{
  "dataset": "single notes of musical instruments (NSynth)",
  "n_mels": 64,
  "tokenizer": "char",
  "encoder_kernel_size": 3,
  "text_encoder_causal": false,
  "final_lr_fraction": 0.01
}
Rows from block 5 of the text encoder of a small contrastive audio-text model, named by matrix and row number. Rows with one number within an expert belong to one neuron, the router's apart. Each number is 50 + 15 x the weight over its row's rms, rounded and kept within 0 to 99. All counts start at 0. After the name is the row's rms in percent of the matrix's.
Before each expert's rows are labels from the 100 texts, of 14976, where the router gives the expert most weight on average: "tokens" is the input token at the peak. Only what is clearly more common there than usual is listed. The data: single notes of musical instruments (NSynth).
# router: slot weights (text_encoder.blocks.5.mlp.router.weight, 4x128, trained with AdamW), inputs 0-127
# gate: expert gate (text_encoder.blocks.5.mlp.gate, 4x128x128), inputs 0-127
# up: expert up (text_encoder.blocks.5.mlp.up, 4x128x128), inputs 0-127
# down: expert down (text_encoder.blocks.5.mlp.down, 4x128x128, transposed), outputs 0-127

# expert 2
tokens: "3"; "t"; "4"; "l"
router.2 087:38 53 42 48 54 56 37 41 50 23 53 39 52 87 32 54 45 46 58 42 56 47 43 38 53 47 41 31 52 41 55 55 58 44 34 28 40 65 28 60 78 34 57 70 54 25 41 32 30 70 75 75 23 72 28 55 57 75 44 74 54 43 22 48 13 47 47 59 66 55 42 42 75 62 67 50 11 48 47 43 48 20 55 46 40 47 47 54 50 59 38 80 62 34 60 54 31 45 56 80 61 58 45 62 32 53 52 26 37 58 50 91 62 44 45 43 70 72 68 62 70 47 39 38 67 41 45 58
gate.0 095:99 44 59 35 46 57 39 51 29 71 43 43 61 35 44 66 61 32 63 45 61 57 65 32 46 70 52 54 28 46 63 56 56 40 23 32 45 70 60 56 60 72 74 49 58 53 12 53 26 79 58 70 28 43 47 80 52 50 67 27 46 88 68 52 46 39 69 52 57 69 41 61 73 50 63 54 27 36 40 46 62 53 54 51 44 53 31 48 36 65 33 40 65 70 45 37 57 38 68 50 54 50 59 34 38 49 69 57 84 64 60 24 45 71 57 34 63 28 63 45 57 67 53 37 59 42 40 33
up.0 089:71 34 55 52 68 67 43 58 31 50 40 28 40 26 45 49 56 16 43 42 65 61 53 44 54 56 56 38 14 50 55 49 49 65 62 21 61 63 32 36 36 50 51 58 15 26 68 55 64 62 58 53 70 50 47 63 39 79 62 24 65 44 48 55 40 60 44 65 52 53 42 53 48 46 44 47 44 23 75 34 99 43 57 35 57 55 68 45 58 77 48 48 67 29 45 57 54 56 70 41 37 19 63 52 39 43 22 66 58 40 38 42 45 31 45 56 28 25 46 51 42 67 35 76 66 41 72 77
down.0 095:37 52 54 74 53 48 51 47 43 40 25 68 20 99 25 56 62 51 13 60 41 52 47 54 53 43 58 45 70 45 55 61 57 59 68 45 65 35 16 52 67 57 56 75 72 25 52 65 19 57 73 62 68 57 66 62 56 55 26 79 52 77 72 69 38 48 70 49 62 60 36 42 31 48 78 37 24 59 66 31 41 52 39 42 49 36 31 84 64 46 64 46 44 40 46 57 42 70 45 50 55 65 57 71 35 61 71 51 45 55 30 38 45 46 38 46 34 64 38 42 54 49 65 66 46 54 44 39
gate.1 074:52 73 60 39 42 60 91 68 51 44 64 53 61 18 50 43 44 70 52 41 50 23 55 15 47 52 54 53 66 31 46 51 51 48 67 49 45 71 52 80 59 44 70 68 41 28 43 38 55 29 51 42 60 56 38 72 36 45 78 43 57 61 30 67 71 42 55 13 59 34 57 56 65 59 31 37 70 57 74 58 52 56 46 73 52 49 53 45 41 25 75 43 63 28 62 54 51 39 68 45 56 51 49 33 41 53 54 36 39 58 78 41 27 33 37 94 85 77 38 53 51 56 56 68 45 60 63 52
up.1 070:48 45 35 36 53 65 81 49 47 54 62 54 32 38 64 38 19 64 55 43 31 39 48 01 71 50 56 83 49 38 54 23 53 46 18 33 48 67 54 45 53 54 68 60 63 23 41 37 44 41 34 59 51 72 32 53 56 52 52 49 49 33 24 52 76 54 13 39 44 44 61 48 25 73 36 53 41 59 45 39 20 54 46 58 66 51 52 42 45 40 58 42 35 26 84 73 44 35 66 69 75 63 34 37 70 52 50 52 45 47 44 66 52 47 44 64 65 59 51 55 51 23 71 70 35 68 69 55
down.1 067:40 43 71 37 47 59 68 43 37 50 21 77 27 42 58 29 23 88 29 43 38 45 29 47 30 54 71 53 48 58 55 62 42 46 28 73 46 64 43 33 48 68 31 71 41 56 76 62 40 28 54 26 34 38 54 11 50 35 54 58 53 64 50 58 40 30 65 31 52 58 41 41 26 55 18 70 55 58 59 67 61 30 53 56 74 42 32 30 32 27 48 49 44 52 49 62 33 44 22 51 33 44 51 44 46 55 65 37 59 49 51 44 40 54 74 35 55 43 30 65 63 67 48 43 41 64 25 19
gate.2 082:46 44 55 36 63 72 66 67 48 59 51 35 27 31 99 61 58 57 49 37 32 44 62 50 55 57 49 61 46 34 46 69 51 51 27 47 57 58 48 40 77 49 84 33 68 52 44 41 41 85 40 27 58 44 45 55 32 38 62 69 38 50 61 56 49 64 02 82 65 51 70 67 40 70 37 70 42 66 55 37 65 64 79 47 54 68 63 48 56 65 26 39 57 59 38 54 53 41 59 60 44 32 79 48 31 50 44 32 34 39 53 52 59 57 66 37 53 56 34 66 41 59 51 71 71 79 43 53
up.2 089:60 39 62 50 53 29 55 50 38 37 47 41 22 38 29 73 48 08 57 49 35 65 63 57 61 38 46 61 34 66 67 33 14 40 69 64 47 60 54 41 46 53 46 12 52 59 58 50 46 31 54 67 43 69 68 22 32 52 31 18 49 48 47 57 19 41 55 63 40 61 16 71 66 42 55 39 42 42 62 38 40 46 42 62 84 47 42 67 20 55 86 66 46 75 34 50 49 48 58 38 55 74 83 61 50 58 57 37 58 53 25 47 38 44 64 55 51 61 47 64 56 50 51 52 60 54 50 22
down.2 087:27 40 67 28 23 65 63 60 48 50 44 41 56 56 49 82 64 35 50 43 45 41 71 49 61 23 23 70 44 47 49 55 27 24 39 39 42 41 59 40 50 46 70 67 74 51 45 61 55 59 61 62 81 22 30 52 31 38 59 53 39 51 48 74 36 34 49 32 56 22 82 62 45 46 52 40 53 65 43 20 49 64 31 32 41 42 71 40 40 83 54 45 57 68 66 40 61 53 31 43 70 50 46 59 69 56 49 83 31 77 52 63 36 66 51 50 38 33 59 59 18 68 61 47 67 58 72 51
gate.3 086:59 66 47 62 38 70 54 36 39 61 49 69 47 53 54 39 53 50 76 56 62 64 39 21 59 53 65 71 30 12 52 66 65 52 61 47 71 65 45 65 46 37 41 47 46 60 43 41 49 61 37 42 40 27 49 62 69 67 52 37 51 64 60 68 62 29 38 51 69 57 52 42 53 32 31 84 61 43 58 47 45 79 37 35 19 43 44 65 40 39 54 41 29 64 42 47 47 60 63 66 42 30 56 57 49 33 34 00 50 25 27 51 16 51 65 65 42 51 71 19 39 51 68 65 61 70 79 59
up.3 087:26 39 50 57 70 32 25 46 39 38 64 63 53 60 41 53 49 58 39 39 48 26 55 66 32 44 34 39 63 86 36 47 33 56 26 54 24 28 53 49 55 51 45 55 40 57 48 60 37 41 76 19 64 60 55 26 23 30 69 63 40 53 43 42 49 73 54 09 42 60 62 61 37 65 65 27 54 50 77 44 61 46 50 62 42 57 66 39 57 56 28 76 49 62 55 58 41 49 45 71 65 72 55 39 40 50 38 53 41 76 70 83 33 69 59 52 61 30 64 85 46 60 29 60 22 35 46 41
down.3 092:28 47 81 58 40 62 67 68 12 63 45 48 55 57 57 61 55 41 54 18 65 54 79 54 29 55 32 36 49 62 27 63 47 49 48 36 11 53 55 63 34 66 42 17 46 77 55 65 54 47 27 47 34 29 38 69 47 61 44 56 30 16 45 65 50 69 41 49 63 53 29 51 40 66 42 48 57 40 51 47 39 72 56 55 58 42 56 30 69 50 26 26 30 53 40 25 57 54 36 65 56 35 35 67 56 47 41 26 67 66 24 38 56 33 57 67 38 41 78 54 36 27 58 55 32 41 69 60

# expert 1
tokens: "u"; "6"; "l"; "8"
router.1 104:65 49 38 31 56 54 66 89 50 74 54 70 52 46 36 57 58 40 65 36 34 70 45 61 56 52 71 62 36 54 48 52 53 45 42 51 54 51 61 61 58 47 55 77 28 65 46 60 73 50 35 46 55 58 30 40 50 63 34 55 22 53 61 17 69 59 81 51 57 40 27 36 63 57 46 24 50 31 27 50 50 16 49 29 41 53 65 49 70 48 49 68 35 54 43 64 47 43 52 43 30 53 08 25 46 70 60 77 31 18 63 40 33 30 61 65 54 47 56 62 29 43 21 78 54 29 58 57
gate.0 115:66 47 49 49 44 21 41 47 68 47 36 77 31 53 60 25 37 51 34 39 22 35 57 79 57 64 52 48 44 22 59 92 61 63 08 41 63 77 49 64 48 65 34 46 41 58 50 53 43 45 53 49 84 57 54 72 38 52 64 52 53 51 26 49 35 44 13 62 61 56 38 44 58 41 24 55 50 30 35 47 53 55 28 48 47 37 66 38 38 70 54 66 70 39 69 70 61 69 57 73 70 32 49 49 61 34 60 40 39 29 73 55 37 40 64 33 73 62 61 54 46 49 73 51 56 49 37 26
up.0 117:58 46 36 39 59 39 58 32 59 50 80 42 39 38 51 51 08 28 53 52 35 36 17 48 52 58 56 35 69 51 42 63 58 53 55 61 41 75 49 34 37 54 52 76 76 58 80 30 16 35 41 42 66 52 57 25 37 88 67 62 53 53 39 23 54 54 17 54 32 40 54 60 62 50 49 56 50 48 43 59 41 55 38 31 55 31 65 56 50 43 51 67 40 69 42 45 34 58 49 59 55 63 44 65 75 24 11 76 33 67 37 50 51 37 68 33 64 67 26 39 39 50 51 37 32 37 52 65
down.0 108:80 44 52 40 30 55 55 56 37 51 73 38 58 70 29 52 64 36 58 41 64 77 45 40 53 64 33 31 61 85 35 45 70 59 61 60 47 23 49 43 53 44 59 62 52 68 49 48 35 86 61 55 48 32 67 45 41 51 72 70 86 49 36 49 29 63 71 37 43 72 61 24 53 23 56 70 61 64 47 51 28 39 60 55 52 33 33 65 47 43 67 16 46 68 54 73 32 32 30 54 51 41 20 51 52 54 62 49 45 86 39 61 19 37 53 55 83 44 63 37 50 47 58 47 42 44 44 44
gate.1 079:53 50 68 63 26 60 42 49 40 54 54 48 75 74 48 22 48 27 45 68 56 30 39 30 60 63 58 47 42 64 47 45 45 30 27 51 43 39 30 54 54 63 46 71 21 60 52 66 36 84 57 62 29 42 68 69 71 40 40 33 64 63 45 65 51 55 59 46 44 42 73 45 45 63 63 38 43 61 41 39 71 39 62 41 19 44 58 74 34 68 65 44 58 36 69 34 40 40 44 63 46 51 66 66 86 65 55 67 99 52 51 52 52 56 45 56 63 56 56 23 44 93 28 34 31 52 48 65
up.1 097:44 30 66 36 45 46 65 73 32 30 29 43 85 66 43 31 44 60 63 52 78 64 26 05 37 45 67 55 26 62 50 42 67 51 45 52 73 48 49 54 43 74 37 48 48 65 50 60 38 62 72 59 63 34 81 60 77 74 22 48 60 43 35 62 70 51 63 60 51 13 56 32 47 44 58 42 49 64 47 57 51 44 44 49 41 28 47 42 56 45 54 63 48 64 50 44 56 51 74 29 38 51 52 69 57 50 17 42 83 63 33 49 91 57 46 45 41 27 37 49 71 61 52 40 37 40 44 44
down.1 092:62 45 59 46 70 60 45 47 39 47 26 68 57 42 57 43 44 40 19 41 51 41 40 62 35 24 48 43 57 21 68 23 20 20 43 70 55 49 43 41 21 53 68 37 50 43 73 49 76 53 60 50 44 22 53 47 61 66 47 57 48 43 32 35 75 60 34 61 41 57 75 43 48 45 48 46 25 42 39 49 44 22 63 50 15 69 40 21 32 52 48 84 55 56 60 53 46 48 55 54 69 44 39 43 52 02 60 43 53 45 22 51 63 98 44 41 54 50 62 56 54 61 45 46 49 58 37 33
gate.2 126:48 56 66 71 62 56 25 06 35 30 58 40 63 48 66 50 34 71 52 21 25 36 57 36 67 34 44 46 74 60 51 31 40 53 47 60 43 36 65 34 78 49 45 82 55 49 53 55 44 54 59 52 32 28 53 45 44 83 36 36 49 49 40 28 75 22 54 39 49 37 28 28 39 62 56 43 35 79 44 39 68 43 33 66 23 63 56 43 55 73 57 50 29 64 66 45 30 70 45 45 42 79 49 58 61 32 78 48 73 44 51 58 57 51 24 56 75 38 58 49 52 72 53 59 39 47 47 67
up.2 121:49 73 61 66 63 73 17 14 40 20 59 37 71 38 74 38 44 72 49 32 08 39 51 32 60 35 51 44 75 54 57 30 42 51 43 72 42 38 64 35 67 54 46 85 53 46 51 58 52 63 45 52 39 33 47 36 51 71 43 31 45 44 41 32 74 30 62 43 35 42 43 32 42 47 52 54 51 82 59 34 62 50 37 60 23 60 59 37 48 67 55 52 31 68 63 29 33 60 25 65 33 79 54 65 57 42 78 48 75 50 54 52 55 53 42 63 69 39 55 56 54 69 62 63 46 38 37 62
down.2 126:56 52 66 51 51 72 48 45 32 47 38 61 96 49 40 59 50 40 55 52 60 37 62 69 46 37 54 56 51 45 44 66 80 29 58 58 54 67 75 77 54 42 24 47 53 39 72 56 37 42 60 18 13 51 20 69 46 53 54 38 32 70 48 42 38 36 56 57 57 64 51 51 60 64 59 57 34 43 43 53 53 20 42 83 40 22 43 57 53 67 52 40 64 43 24 43 41 60 54 36 13 52 69 53 47 34 59 62 61 32 53 43 91 47 68 39 73 80 55 46 49 43 37 40 64 73 61 65
gate.3 114:64 63 35 54 53 55 44 38 38 58 65 51 13 42 85 52 62 53 40 45 28 45 57 70 72 08 42 52 58 49 48 73 18 30 58 53 32 35 61 52 55 52 60 45 67 37 60 48 68 32 17 29 61 48 52 51 59 34 69 76 66 39 60 49 57 51 48 41 69 57 65 33 31 23 44 77 53 50 60 46 33 40 44 38 64 65 52 42 46 56 47 57 58 68 45 75 55 41 47 26 66 47 42 21 22 25 39 50 30 44 76 60 30 47 50 67 65 83 59 56 51 68 69 46 72 49 25 49
up.3 123:71 62 26 63 60 49 56 53 37 53 65 51 19 41 85 54 60 51 31 42 43 42 45 64 77 15 44 42 59 48 47 71 11 25 53 54 27 41 71 43 56 52 68 42 69 43 60 51 67 42 17 34 65 49 48 42 66 09 45 79 62 28 54 47 43 48 56 54 73 59 76 41 31 24 40 83 62 46 49 52 30 43 46 40 61 72 48 54 48 54 29 63 50 63 45 58 45 29 49 37 59 49 30 34 28 44 28 38 39 41 70 56 22 53 45 55 70 67 39 56 55 57 53 46 63 47 30 41
down.3 110:42 57 56 54 46 41 69 30 34 82 60 39 22 41 61 38 36 60 37 23 43 34 79 61 45 46 59 49 40 54 42 17 50 36 69 71 58 37 48 52 56 60 35 67 34 57 39 56 68 65 65 39 46 15 24 54 59 49 42 70 45 50 30 38 61 45 24 58 54 54 31 43 54 55 44 38 32 34 47 22 47 48 53 59 61 43 19 44 48 93 48 68 65 36 43 55 32 56 32 51 64 57 69 42 68 52 71 52 71 71 34 30 73 49 78 70 46 36 50 41 47 76 68 56 73 36 67 34

# expert 0
tokens: "l"; "5"; "s"
router.0 108:37 85 47 67 81 43 64 63 74 56 63 38 46 53 56 54 37 46 53 41 32 60 47 64 69 43 30 43 56 42 46 70 55 25 42 38 16 38 43 49 51 58 52 65 80 66 59 51 19 49 29 52 67 57 57 61 75 28 40 43 39 47 48 61 46 44 57 72 33 72 54 40 35 49 26 31 42 48 47 38 26 75 32 51 57 91 38 36 43 32 56 17 84 48 46 31 76 40 70 79 30 37 55 45 68 44 54 56 43 63 38 47 47 23 54 53 33 58 54 53 43 67 46 48 30 42 32 46
gate.0 065:40 43 18 38 59 45 46 32 55 38 04 84 29 63 64 51 45 38 52 42 55 55 59 32 38 43 77 43 37 45 57 48 65 44 43 36 55 43 38 59 57 51 35 53 54 39 52 78 66 60 64 43 70 29 48 88 37 58 54 61 51 43 46 41 29 67 67 56 41 34 52 64 51 51 50 43 43 57 66 81 44 47 55 66 64 27 41 49 44 53 35 39 52 30 47 66 65 41 41 45 47 17 56 35 57 13 15 61 54 80 76 45 28 35 50 44 71 66 47 45 34 17 65 54 51 50 60 81
up.0 069:28 61 48 54 48 42 50 75 52 53 38 68 38 45 69 60 44 32 34 50 40 28 60 40 78 42 52 39 35 42 64 44 63 49 20 30 55 58 71 66 72 52 49 72 50 20 62 58 36 56 69 53 72 47 30 54 56 55 34 50 68 45 55 44 25 69 59 59 47 61 68 70 52 62 55 57 40 35 42 60 22 65 39 76 23 61 38 63 40 32 40 22 58 40 35 80 80 59 36 57 52 19 59 48 40 38 33 46 45 59 75 48 55 60 49 47 56 47 53 81 25 09 58 59 83 66 47 55
down.0 070:31 77 59 47 21 49 67 62 45 18 49 61 50 35 66 40 66 54 81 42 50 30 78 37 66 58 44 65 58 45 54 41 54 45 38 28 71 57 27 43 49 37 89 48 45 71 19 54 40 59 45 37 09 39 48 42 60 46 41 58 24 56 68 54 60 39 77 48 47 33 26 57 65 47 53 43 49 49 46 36 44 91 41 70 65 38 59 45 45 39 34 64 48 38 76 44 54 51 58 58 64 52 32 61 65 49 37 59 35 54 30 38 82 41 58 67 48 67 70 48 24 30 68 71 56 47 64 47
gate.1 110:32 32 50 74 48 51 69 24 52 38 54 73 54 32 79 47 34 57 61 30 59 69 47 27 56 63 73 57 39 62 36 61 62 64 47 40 68 49 53 78 38 40 41 41 61 90 28 53 51 46 66 34 42 71 46 65 39 25 43 57 51 23 62 39 53 71 26 31 29 53 54 63 33 55 44 80 43 57 50 67 81 58 39 50 62 51 73 61 56 47 55 71 31 55 55 57 64 29 53 18 60 32 63 41 73 55 58 59 68 46 57 63 46 61 66 51 41 43 46 53 55 54 52 84 56 57 40 05
up.1 121:56 66 62 34 72 58 38 80 44 65 47 46 41 60 36 49 71 53 33 74 40 43 50 76 43 44 38 57 57 36 64 50 43 35 59 33 31 39 44 39 69 59 45 64 71 33 62 42 24 60 35 59 54 38 32 31 50 70 50 40 43 82 32 60 42 32 72 76 64 40 46 34 70 49 48 22 61 51 56 47 22 49 77 52 33 75 22 39 47 58 27 27 82 40 43 35 28 57 61 79 40 68 49 76 39 38 46 47 47 57 44 50 58 34 23 42 69 49 57 31 46 35 46 32 43 37 65 82
down.1 116:62 24 42 77 48 60 30 55 80 69 23 50 66 33 32 66 38 32 34 39 84 49 65 69 58 61 57 69 41 42 50 53 76 40 62 57 62 66 49 29 42 46 41 34 25 68 39 33 58 37 87 36 40 37 24 34 54 68 43 56 55 53 54 69 51 60 30 51 55 34 34 62 28 48 38 73 27 69 47 39 35 29 46 57 53 61 49 56 42 64 29 82 44 41 56 67 43 52 48 50 40 48 59 29 65 58 62 59 63 38 64 64 40 49 51 67 21 32 54 76 72 44 43 72 60 20 56 54
gate.2 089:41 36 42 19 35 42 41 58 66 64 43 40 56 23 83 68 44 24 46 67 63 52 22 42 60 49 57 46 59 48 45 39 45 45 55 39 72 50 63 37 67 21 33 31 31 75 56 41 74 16 42 28 48 59 49 48 44 43 31 62 81 33 73 49 28 70 54 60 85 38 25 44 24 62 41 46 58 35 51 30 81 59 55 30 55 66 48 52 39 51 47 57 60 26 32 70 59 48 25 52 49 34 47 52 43 43 47 61 59 26 74 52 48 51 41 34 58 44 63 39 62 72 48 38 55 39 82 58
up.2 097:45 52 22 89 60 67 52 21 44 43 60 49 50 61 33 32 35 65 45 38 35 48 50 51 21 63 49 57 39 47 51 18 59 54 53 52 33 14 25 65 42 81 55 81 68 32 36 46 42 60 50 64 46 47 45 50 51 56 64 41 20 57 52 51 80 49 56 43 54 82 44 47 52 20 56 37 57 59 48 45 20 43 63 56 39 41 57 51 36 54 60 45 49 62 32 35 56 55 77 53 41 41 60 48 85 61 47 12 36 69 36 28 72 26 59 40 38 62 37 52 49 57 52 48 62 42 23 27
down.2 098:79 69 27 50 62 47 47 58 90 38 52 58 44 64 57 24 77 32 42 48 50 43 71 41 26 72 46 33 30 37 55 74 38 70 58 43 45 47 49 46 75 51 56 68 79 60 53 62 10 24 56 38 43 50 76 55 32 43 64 57 45 27 56 71 33 45 53 38 47 54 38 56 58 66 94 55 47 55 68 49 66 55 45 46 47 71 31 48 67 55 44 64 70 76 74 32 55 30 76 76 57 42 33 69 49 39 68 53 38 48 34 62 48 46 78 56 40 64 37 52 51 50 56 62 62 57 44 49
gate.3 095:64 53 55 34 38 52 64 55 34 12 61 46 73 47 59 73 39 31 50 46 31 56 52 60 58 56 56 75 54 47 56 25 60 33 68 33 40 50 60 36 59 69 53 65 79 51 60 37 49 54 31 41 56 61 47 51 30 58 89 14 71 19 32 59 38 75 55 29 39 55 54 58 91 69 49 67 36 76 40 56 61 51 44 57 25 75 51 77 52 50 36 37 44 67 59 47 52 69 78 43 51 36 52 44 75 56 33 46 37 73 58 65 48 66 42 58 33 34 37 27 49 34 33 60 42 44 54 43
up.3 100:31 60 42 80 68 78 36 20 64 71 57 40 56 32 40 44 71 75 54 62 56 44 63 32 61 54 61 25 68 48 31 93 59 28 49 48 44 71 43 58 44 18 35 36 34 46 27 36 54 45 54 61 49 48 49 64 64 41 16 71 41 66 84 55 48 15 28 66 57 46 31 27 29 30 48 28 67 46 55 43 48 49 51 44 45 42 56 41 51 42 60 52 44 54 41 41 54 17 51 69 76 46 54 45 41 40 44 52 70 31 55 40 61 44 46 35 51 64 73 44 35 48 50 34 68 63 46 76
down.3 080:56 56 80 31 54 54 40 48 32 59 53 64 55 37 50 70 70 65 57 53 28 57 59 63 42 50 46 60 61 54 36 72 75 53 57 34 64 37 58 43 28 80 35 59 31 75 58 41 41 36 34 37 53 64 59 76 55 63 54 57 66 76 61 64 47 49 94 64 50 46 64 71 52 46 47 45 38 44 23 66 35 40 33 48 32 60 36 79 46 60 54 26 75 67 57 36 48 44 55 45 32 18 29 22 53 49 60 47 56 18 42 60 66 45 71 41 57 19 62 61 72 41 29 57 63 25 30 54

# expert 3
tokens: " "; "a"; "s"; "5"
router.3 100:55 71 49 51 42 59 48 32 53 41 51 30 27 60 64 57 47 65 47 37 66 52 63 56 46 51 43 53 60 50 57 42 48 58 38 39 53 84 28 61 34 45 43 33 40 76 09 72 54 79 40 43 35 45 36 46 49 77 12 27 49 51 66 78 32 49 55 46 60 76 55 45 31 42 73 85 80 44 81 55 42 38 43 64 47 47 48 59 59 34 69 49 77 28 61 33 72 25 53 37 65 67 63 44 49 53 44 36 44 54 29 57 45 32 51 65 45 58 46 35 74 60 42 44 43 48 74 15
gate.0 094:48 53 55 63 78 24 24 47 55 44 57 69 66 30 60 53 24 36 43 35 42 52 38 40 40 52 50 30 26 62 63 69 58 53 60 28 68 32 44 75 29 52 32 51 53 56 61 53 35 66 49 50 51 46 38 27 46 47 91 68 59 74 34 43 50 29 28 53 39 74 38 47 40 35 71 58 63 85 60 40 68 80 38 60 30 45 32 42 44 58 30 55 64 32 63 74 32 81 32 46 53 11 56 54 68 48 51 62 35 58 62 31 29 49 52 44 41 44 41 48 50 49 49 54 35 49 83 59
up.0 089:48 65 77 37 68 72 47 40 35 39 61 50 86 07 20 51 22 72 68 46 32 63 33 67 78 42 60 31 59 55 46 59 84 42 43 45 33 54 38 58 19 41 53 77 31 35 65 44 52 41 45 41 61 51 44 28 59 52 64 47 54 34 64 45 47 51 40 46 62 68 49 47 48 44 43 41 14 79 49 52 57 33 58 74 65 48 35 61 62 62 68 67 69 56 77 57 66 47 35 43 65 54 53 28 57 48 38 63 63 54 35 79 71 58 58 59 55 44 39 27 59 29 36 54 42 29 57 49
down.0 089:57 64 68 34 59 58 32 50 59 70 56 47 45 30 69 47 48 17 68 72 54 51 59 39 33 58 58 54 28 14 73 46 85 36 39 66 52 21 55 73 15 40 45 49 29 54 51 51 46 69 29 56 34 54 45 67 39 47 56 47 47 66 36 40 40 27 93 66 45 62 57 27 22 46 54 54 66 74 51 41 63 76 70 65 44 37 46 44 62 66 54 58 73 66 35 57 37 69 77 35 53 57 56 72 67 28 50 57 48 63 49 75 49 51 81 49 46 36 59 57 38 49 56 61 62 42 62 40
gate.1 082:45 45 56 25 80 59 49 31 41 33 38 32 49 54 62 44 57 64 58 17 59 38 60 26 82 46 48 54 41 44 31 32 44 51 60 40 49 50 62 69 49 40 23 51 57 32 66 38 57 30 52 24 33 48 40 79 31 38 26 38 29 57 64 56 34 62 51 67 44 39 40 63 46 46 51 44 30 48 54 54 38 67 61 53 86 56 50 27 31 56 58 58 35 81 68 58 29 49 35 47 47 67 18 40 43 21 44 42 64 62 89 54 69 56 61 59 63 16 63 73 45 47 72 46 36 46 67 38
up.1 076:48 41 37 38 73 54 48 56 33 57 53 59 71 52 64 54 51 50 86 19 75 45 25 26 43 29 57 42 50 43 59 51 57 68 30 55 44 68 49 77 56 48 21 54 42 47 49 47 59 64 29 13 50 65 46 43 62 70 55 61 51 48 43 73 63 69 38 57 53 80 35 52 56 78 64 47 30 64 13 64 50 18 48 51 23 46 41 47 59 31 57 49 35 53 34 27 36 56 48 40 34 78 74 57 43 31 56 43 69 44 22 59 58 51 55 55 39 39 76 35 38 43 48 81 29 41 50 34
down.1 100:47 96 57 31 26 76 43 48 38 50 51 60 47 46 43 52 62 26 65 70 69 32 60 48 50 17 45 50 50 58 52 38 71 54 49 54 68 43 70 48 43 48 55 59 31 70 65 54 39 45 79 32 53 70 24 39 56 61 46 42 56 62 46 29 47 43 86 64 41 79 21 60 57 72 68 68 43 35 24 53 63 57 48 58 46 53 41 53 43 65 34 40 52 50 71 58 63 40 28 41 26 64 46 27 50 44 45 50 46 16 64 60 72 22 64 36 71 32 51 78 53 37 64 59 65 57 29 34
gate.2 093:53 64 76 41 80 61 33 28 44 41 28 40 60 46 38 75 48 54 48 42 44 36 43 58 37 46 67 27 68 23 59 62 45 45 44 18 40 49 41 60 56 30 54 43 67 73 51 40 58 32 37 61 30 49 56 15 37 35 48 35 42 37 59 45 40 73 58 45 61 74 63 50 55 31 29 36 76 29 34 43 56 58 72 32 55 48 43 61 56 49 24 53 52 58 44 53 44 49 17 56 75 54 38 46 14 32 37 28 43 47 07 52 50 68 72 46 36 73 34 74 57 49 49 81 56 47 41 54
up.2 089:47 39 50 64 35 51 57 63 48 29 48 53 33 67 82 38 33 39 32 61 53 66 36 80 34 56 50 26 43 68 49 58 57 40 36 40 45 83 40 18 29 10 26 52 40 64 46 42 61 28 71 56 56 43 57 42 53 59 54 36 43 59 24 37 29 68 40 45 50 41 47 54 67 44 66 71 58 51 75 42 54 87 52 57 40 49 22 76 36 62 32 42 33 51 29 70 17 53 44 37 25 69 58 66 44 38 67 39 41 61 44 46 65 58 58 46 70 22 73 63 46 61 59 47 51 73 57 43
down.2 097:56 25 30 18 44 55 29 22 80 19 28 40 35 61 47 45 75 36 21 37 55 46 72 63 49 26 66 53 49 46 51 46 62 76 65 45 45 32 51 57 26 60 48 26 51 40 52 44 83 30 35 41 67 50 50 43 45 53 51 39 43 61 39 67 36 30 44 63 75 53 51 57 44 47 55 33 41 53 19 65 60 52 53 32 37 64 50 49 41 79 43 59 58 56 44 55 54 46 44 57 38 41 65 28 60 38 24 51 30 54 25 80 64 74 13 44 47 54 36 70 36 56 59 74 46 42 21 48
gate.3 091:32 75 37 37 42 27 51 56 71 38 40 51 32 81 71 52 37 45 53 31 40 41 56 45 53 51 59 85 57 27 63 56 22 85 54 44 51 59 32 61 42 76 26 20 53 50 38 67 55 69 70 51 34 49 71 47 47 65 66 44 25 39 86 38 67 45 63 42 53 33 46 67 32 54 60 49 40 39 80 35 34 54 76 64 56 55 84 36 63 59 44 47 28 45 64 38 43 46 41 79 31 63 46 54 44 62 50 44 46 50 68 72 60 31 55 29 51 45 66 62 42 45 52 55 78 44 27 57
up.3 093:35 35 32 32 48 50 55 59 39 59 72 70 38 64 77 30 34 39 49 31 47 78 60 29 46 39 29 38 60 43 36 60 45 57 51 39 57 76 60 61 49 51 42 36 89 69 58 38 32 67 25 19 71 49 64 71 56 54 63 55 55 51 45 35 51 59 40 36 68 84 64 52 70 57 71 61 59 69 69 58 30 47 20 58 51 61 43 55 29 36 50 54 41 34 74 73 37 35 30 52 72 53 45 34 17 38 47 43 65 56 59 37 70 58 31 23 44 63 51 65 46 69 42 65 53 47 18 40
down.3 094:38 52 45 33 38 62 43 24 39 61 59 29 68 42 54 69 46 39 50 91 61 71 69 73 31 78 51 50 44 41 68 80 60 39 50 69 34 78 60 44 51 30 35 33 14 26 63 58 64 50 51 49 60 38 51 61 42 58 29 55 67 57 56 31 72 15 35 53 53 47 32 56 62 51 43 50 37 27 39 56 80 45 36 67 57 58 36 32 74 72 73 55 56 59 43 41 64 40 51 48 57 28 51 47 66 58 70 27 60 74 72 71 66 74 71 48 62 47 67 54 40 38 62 47 60 48 40 48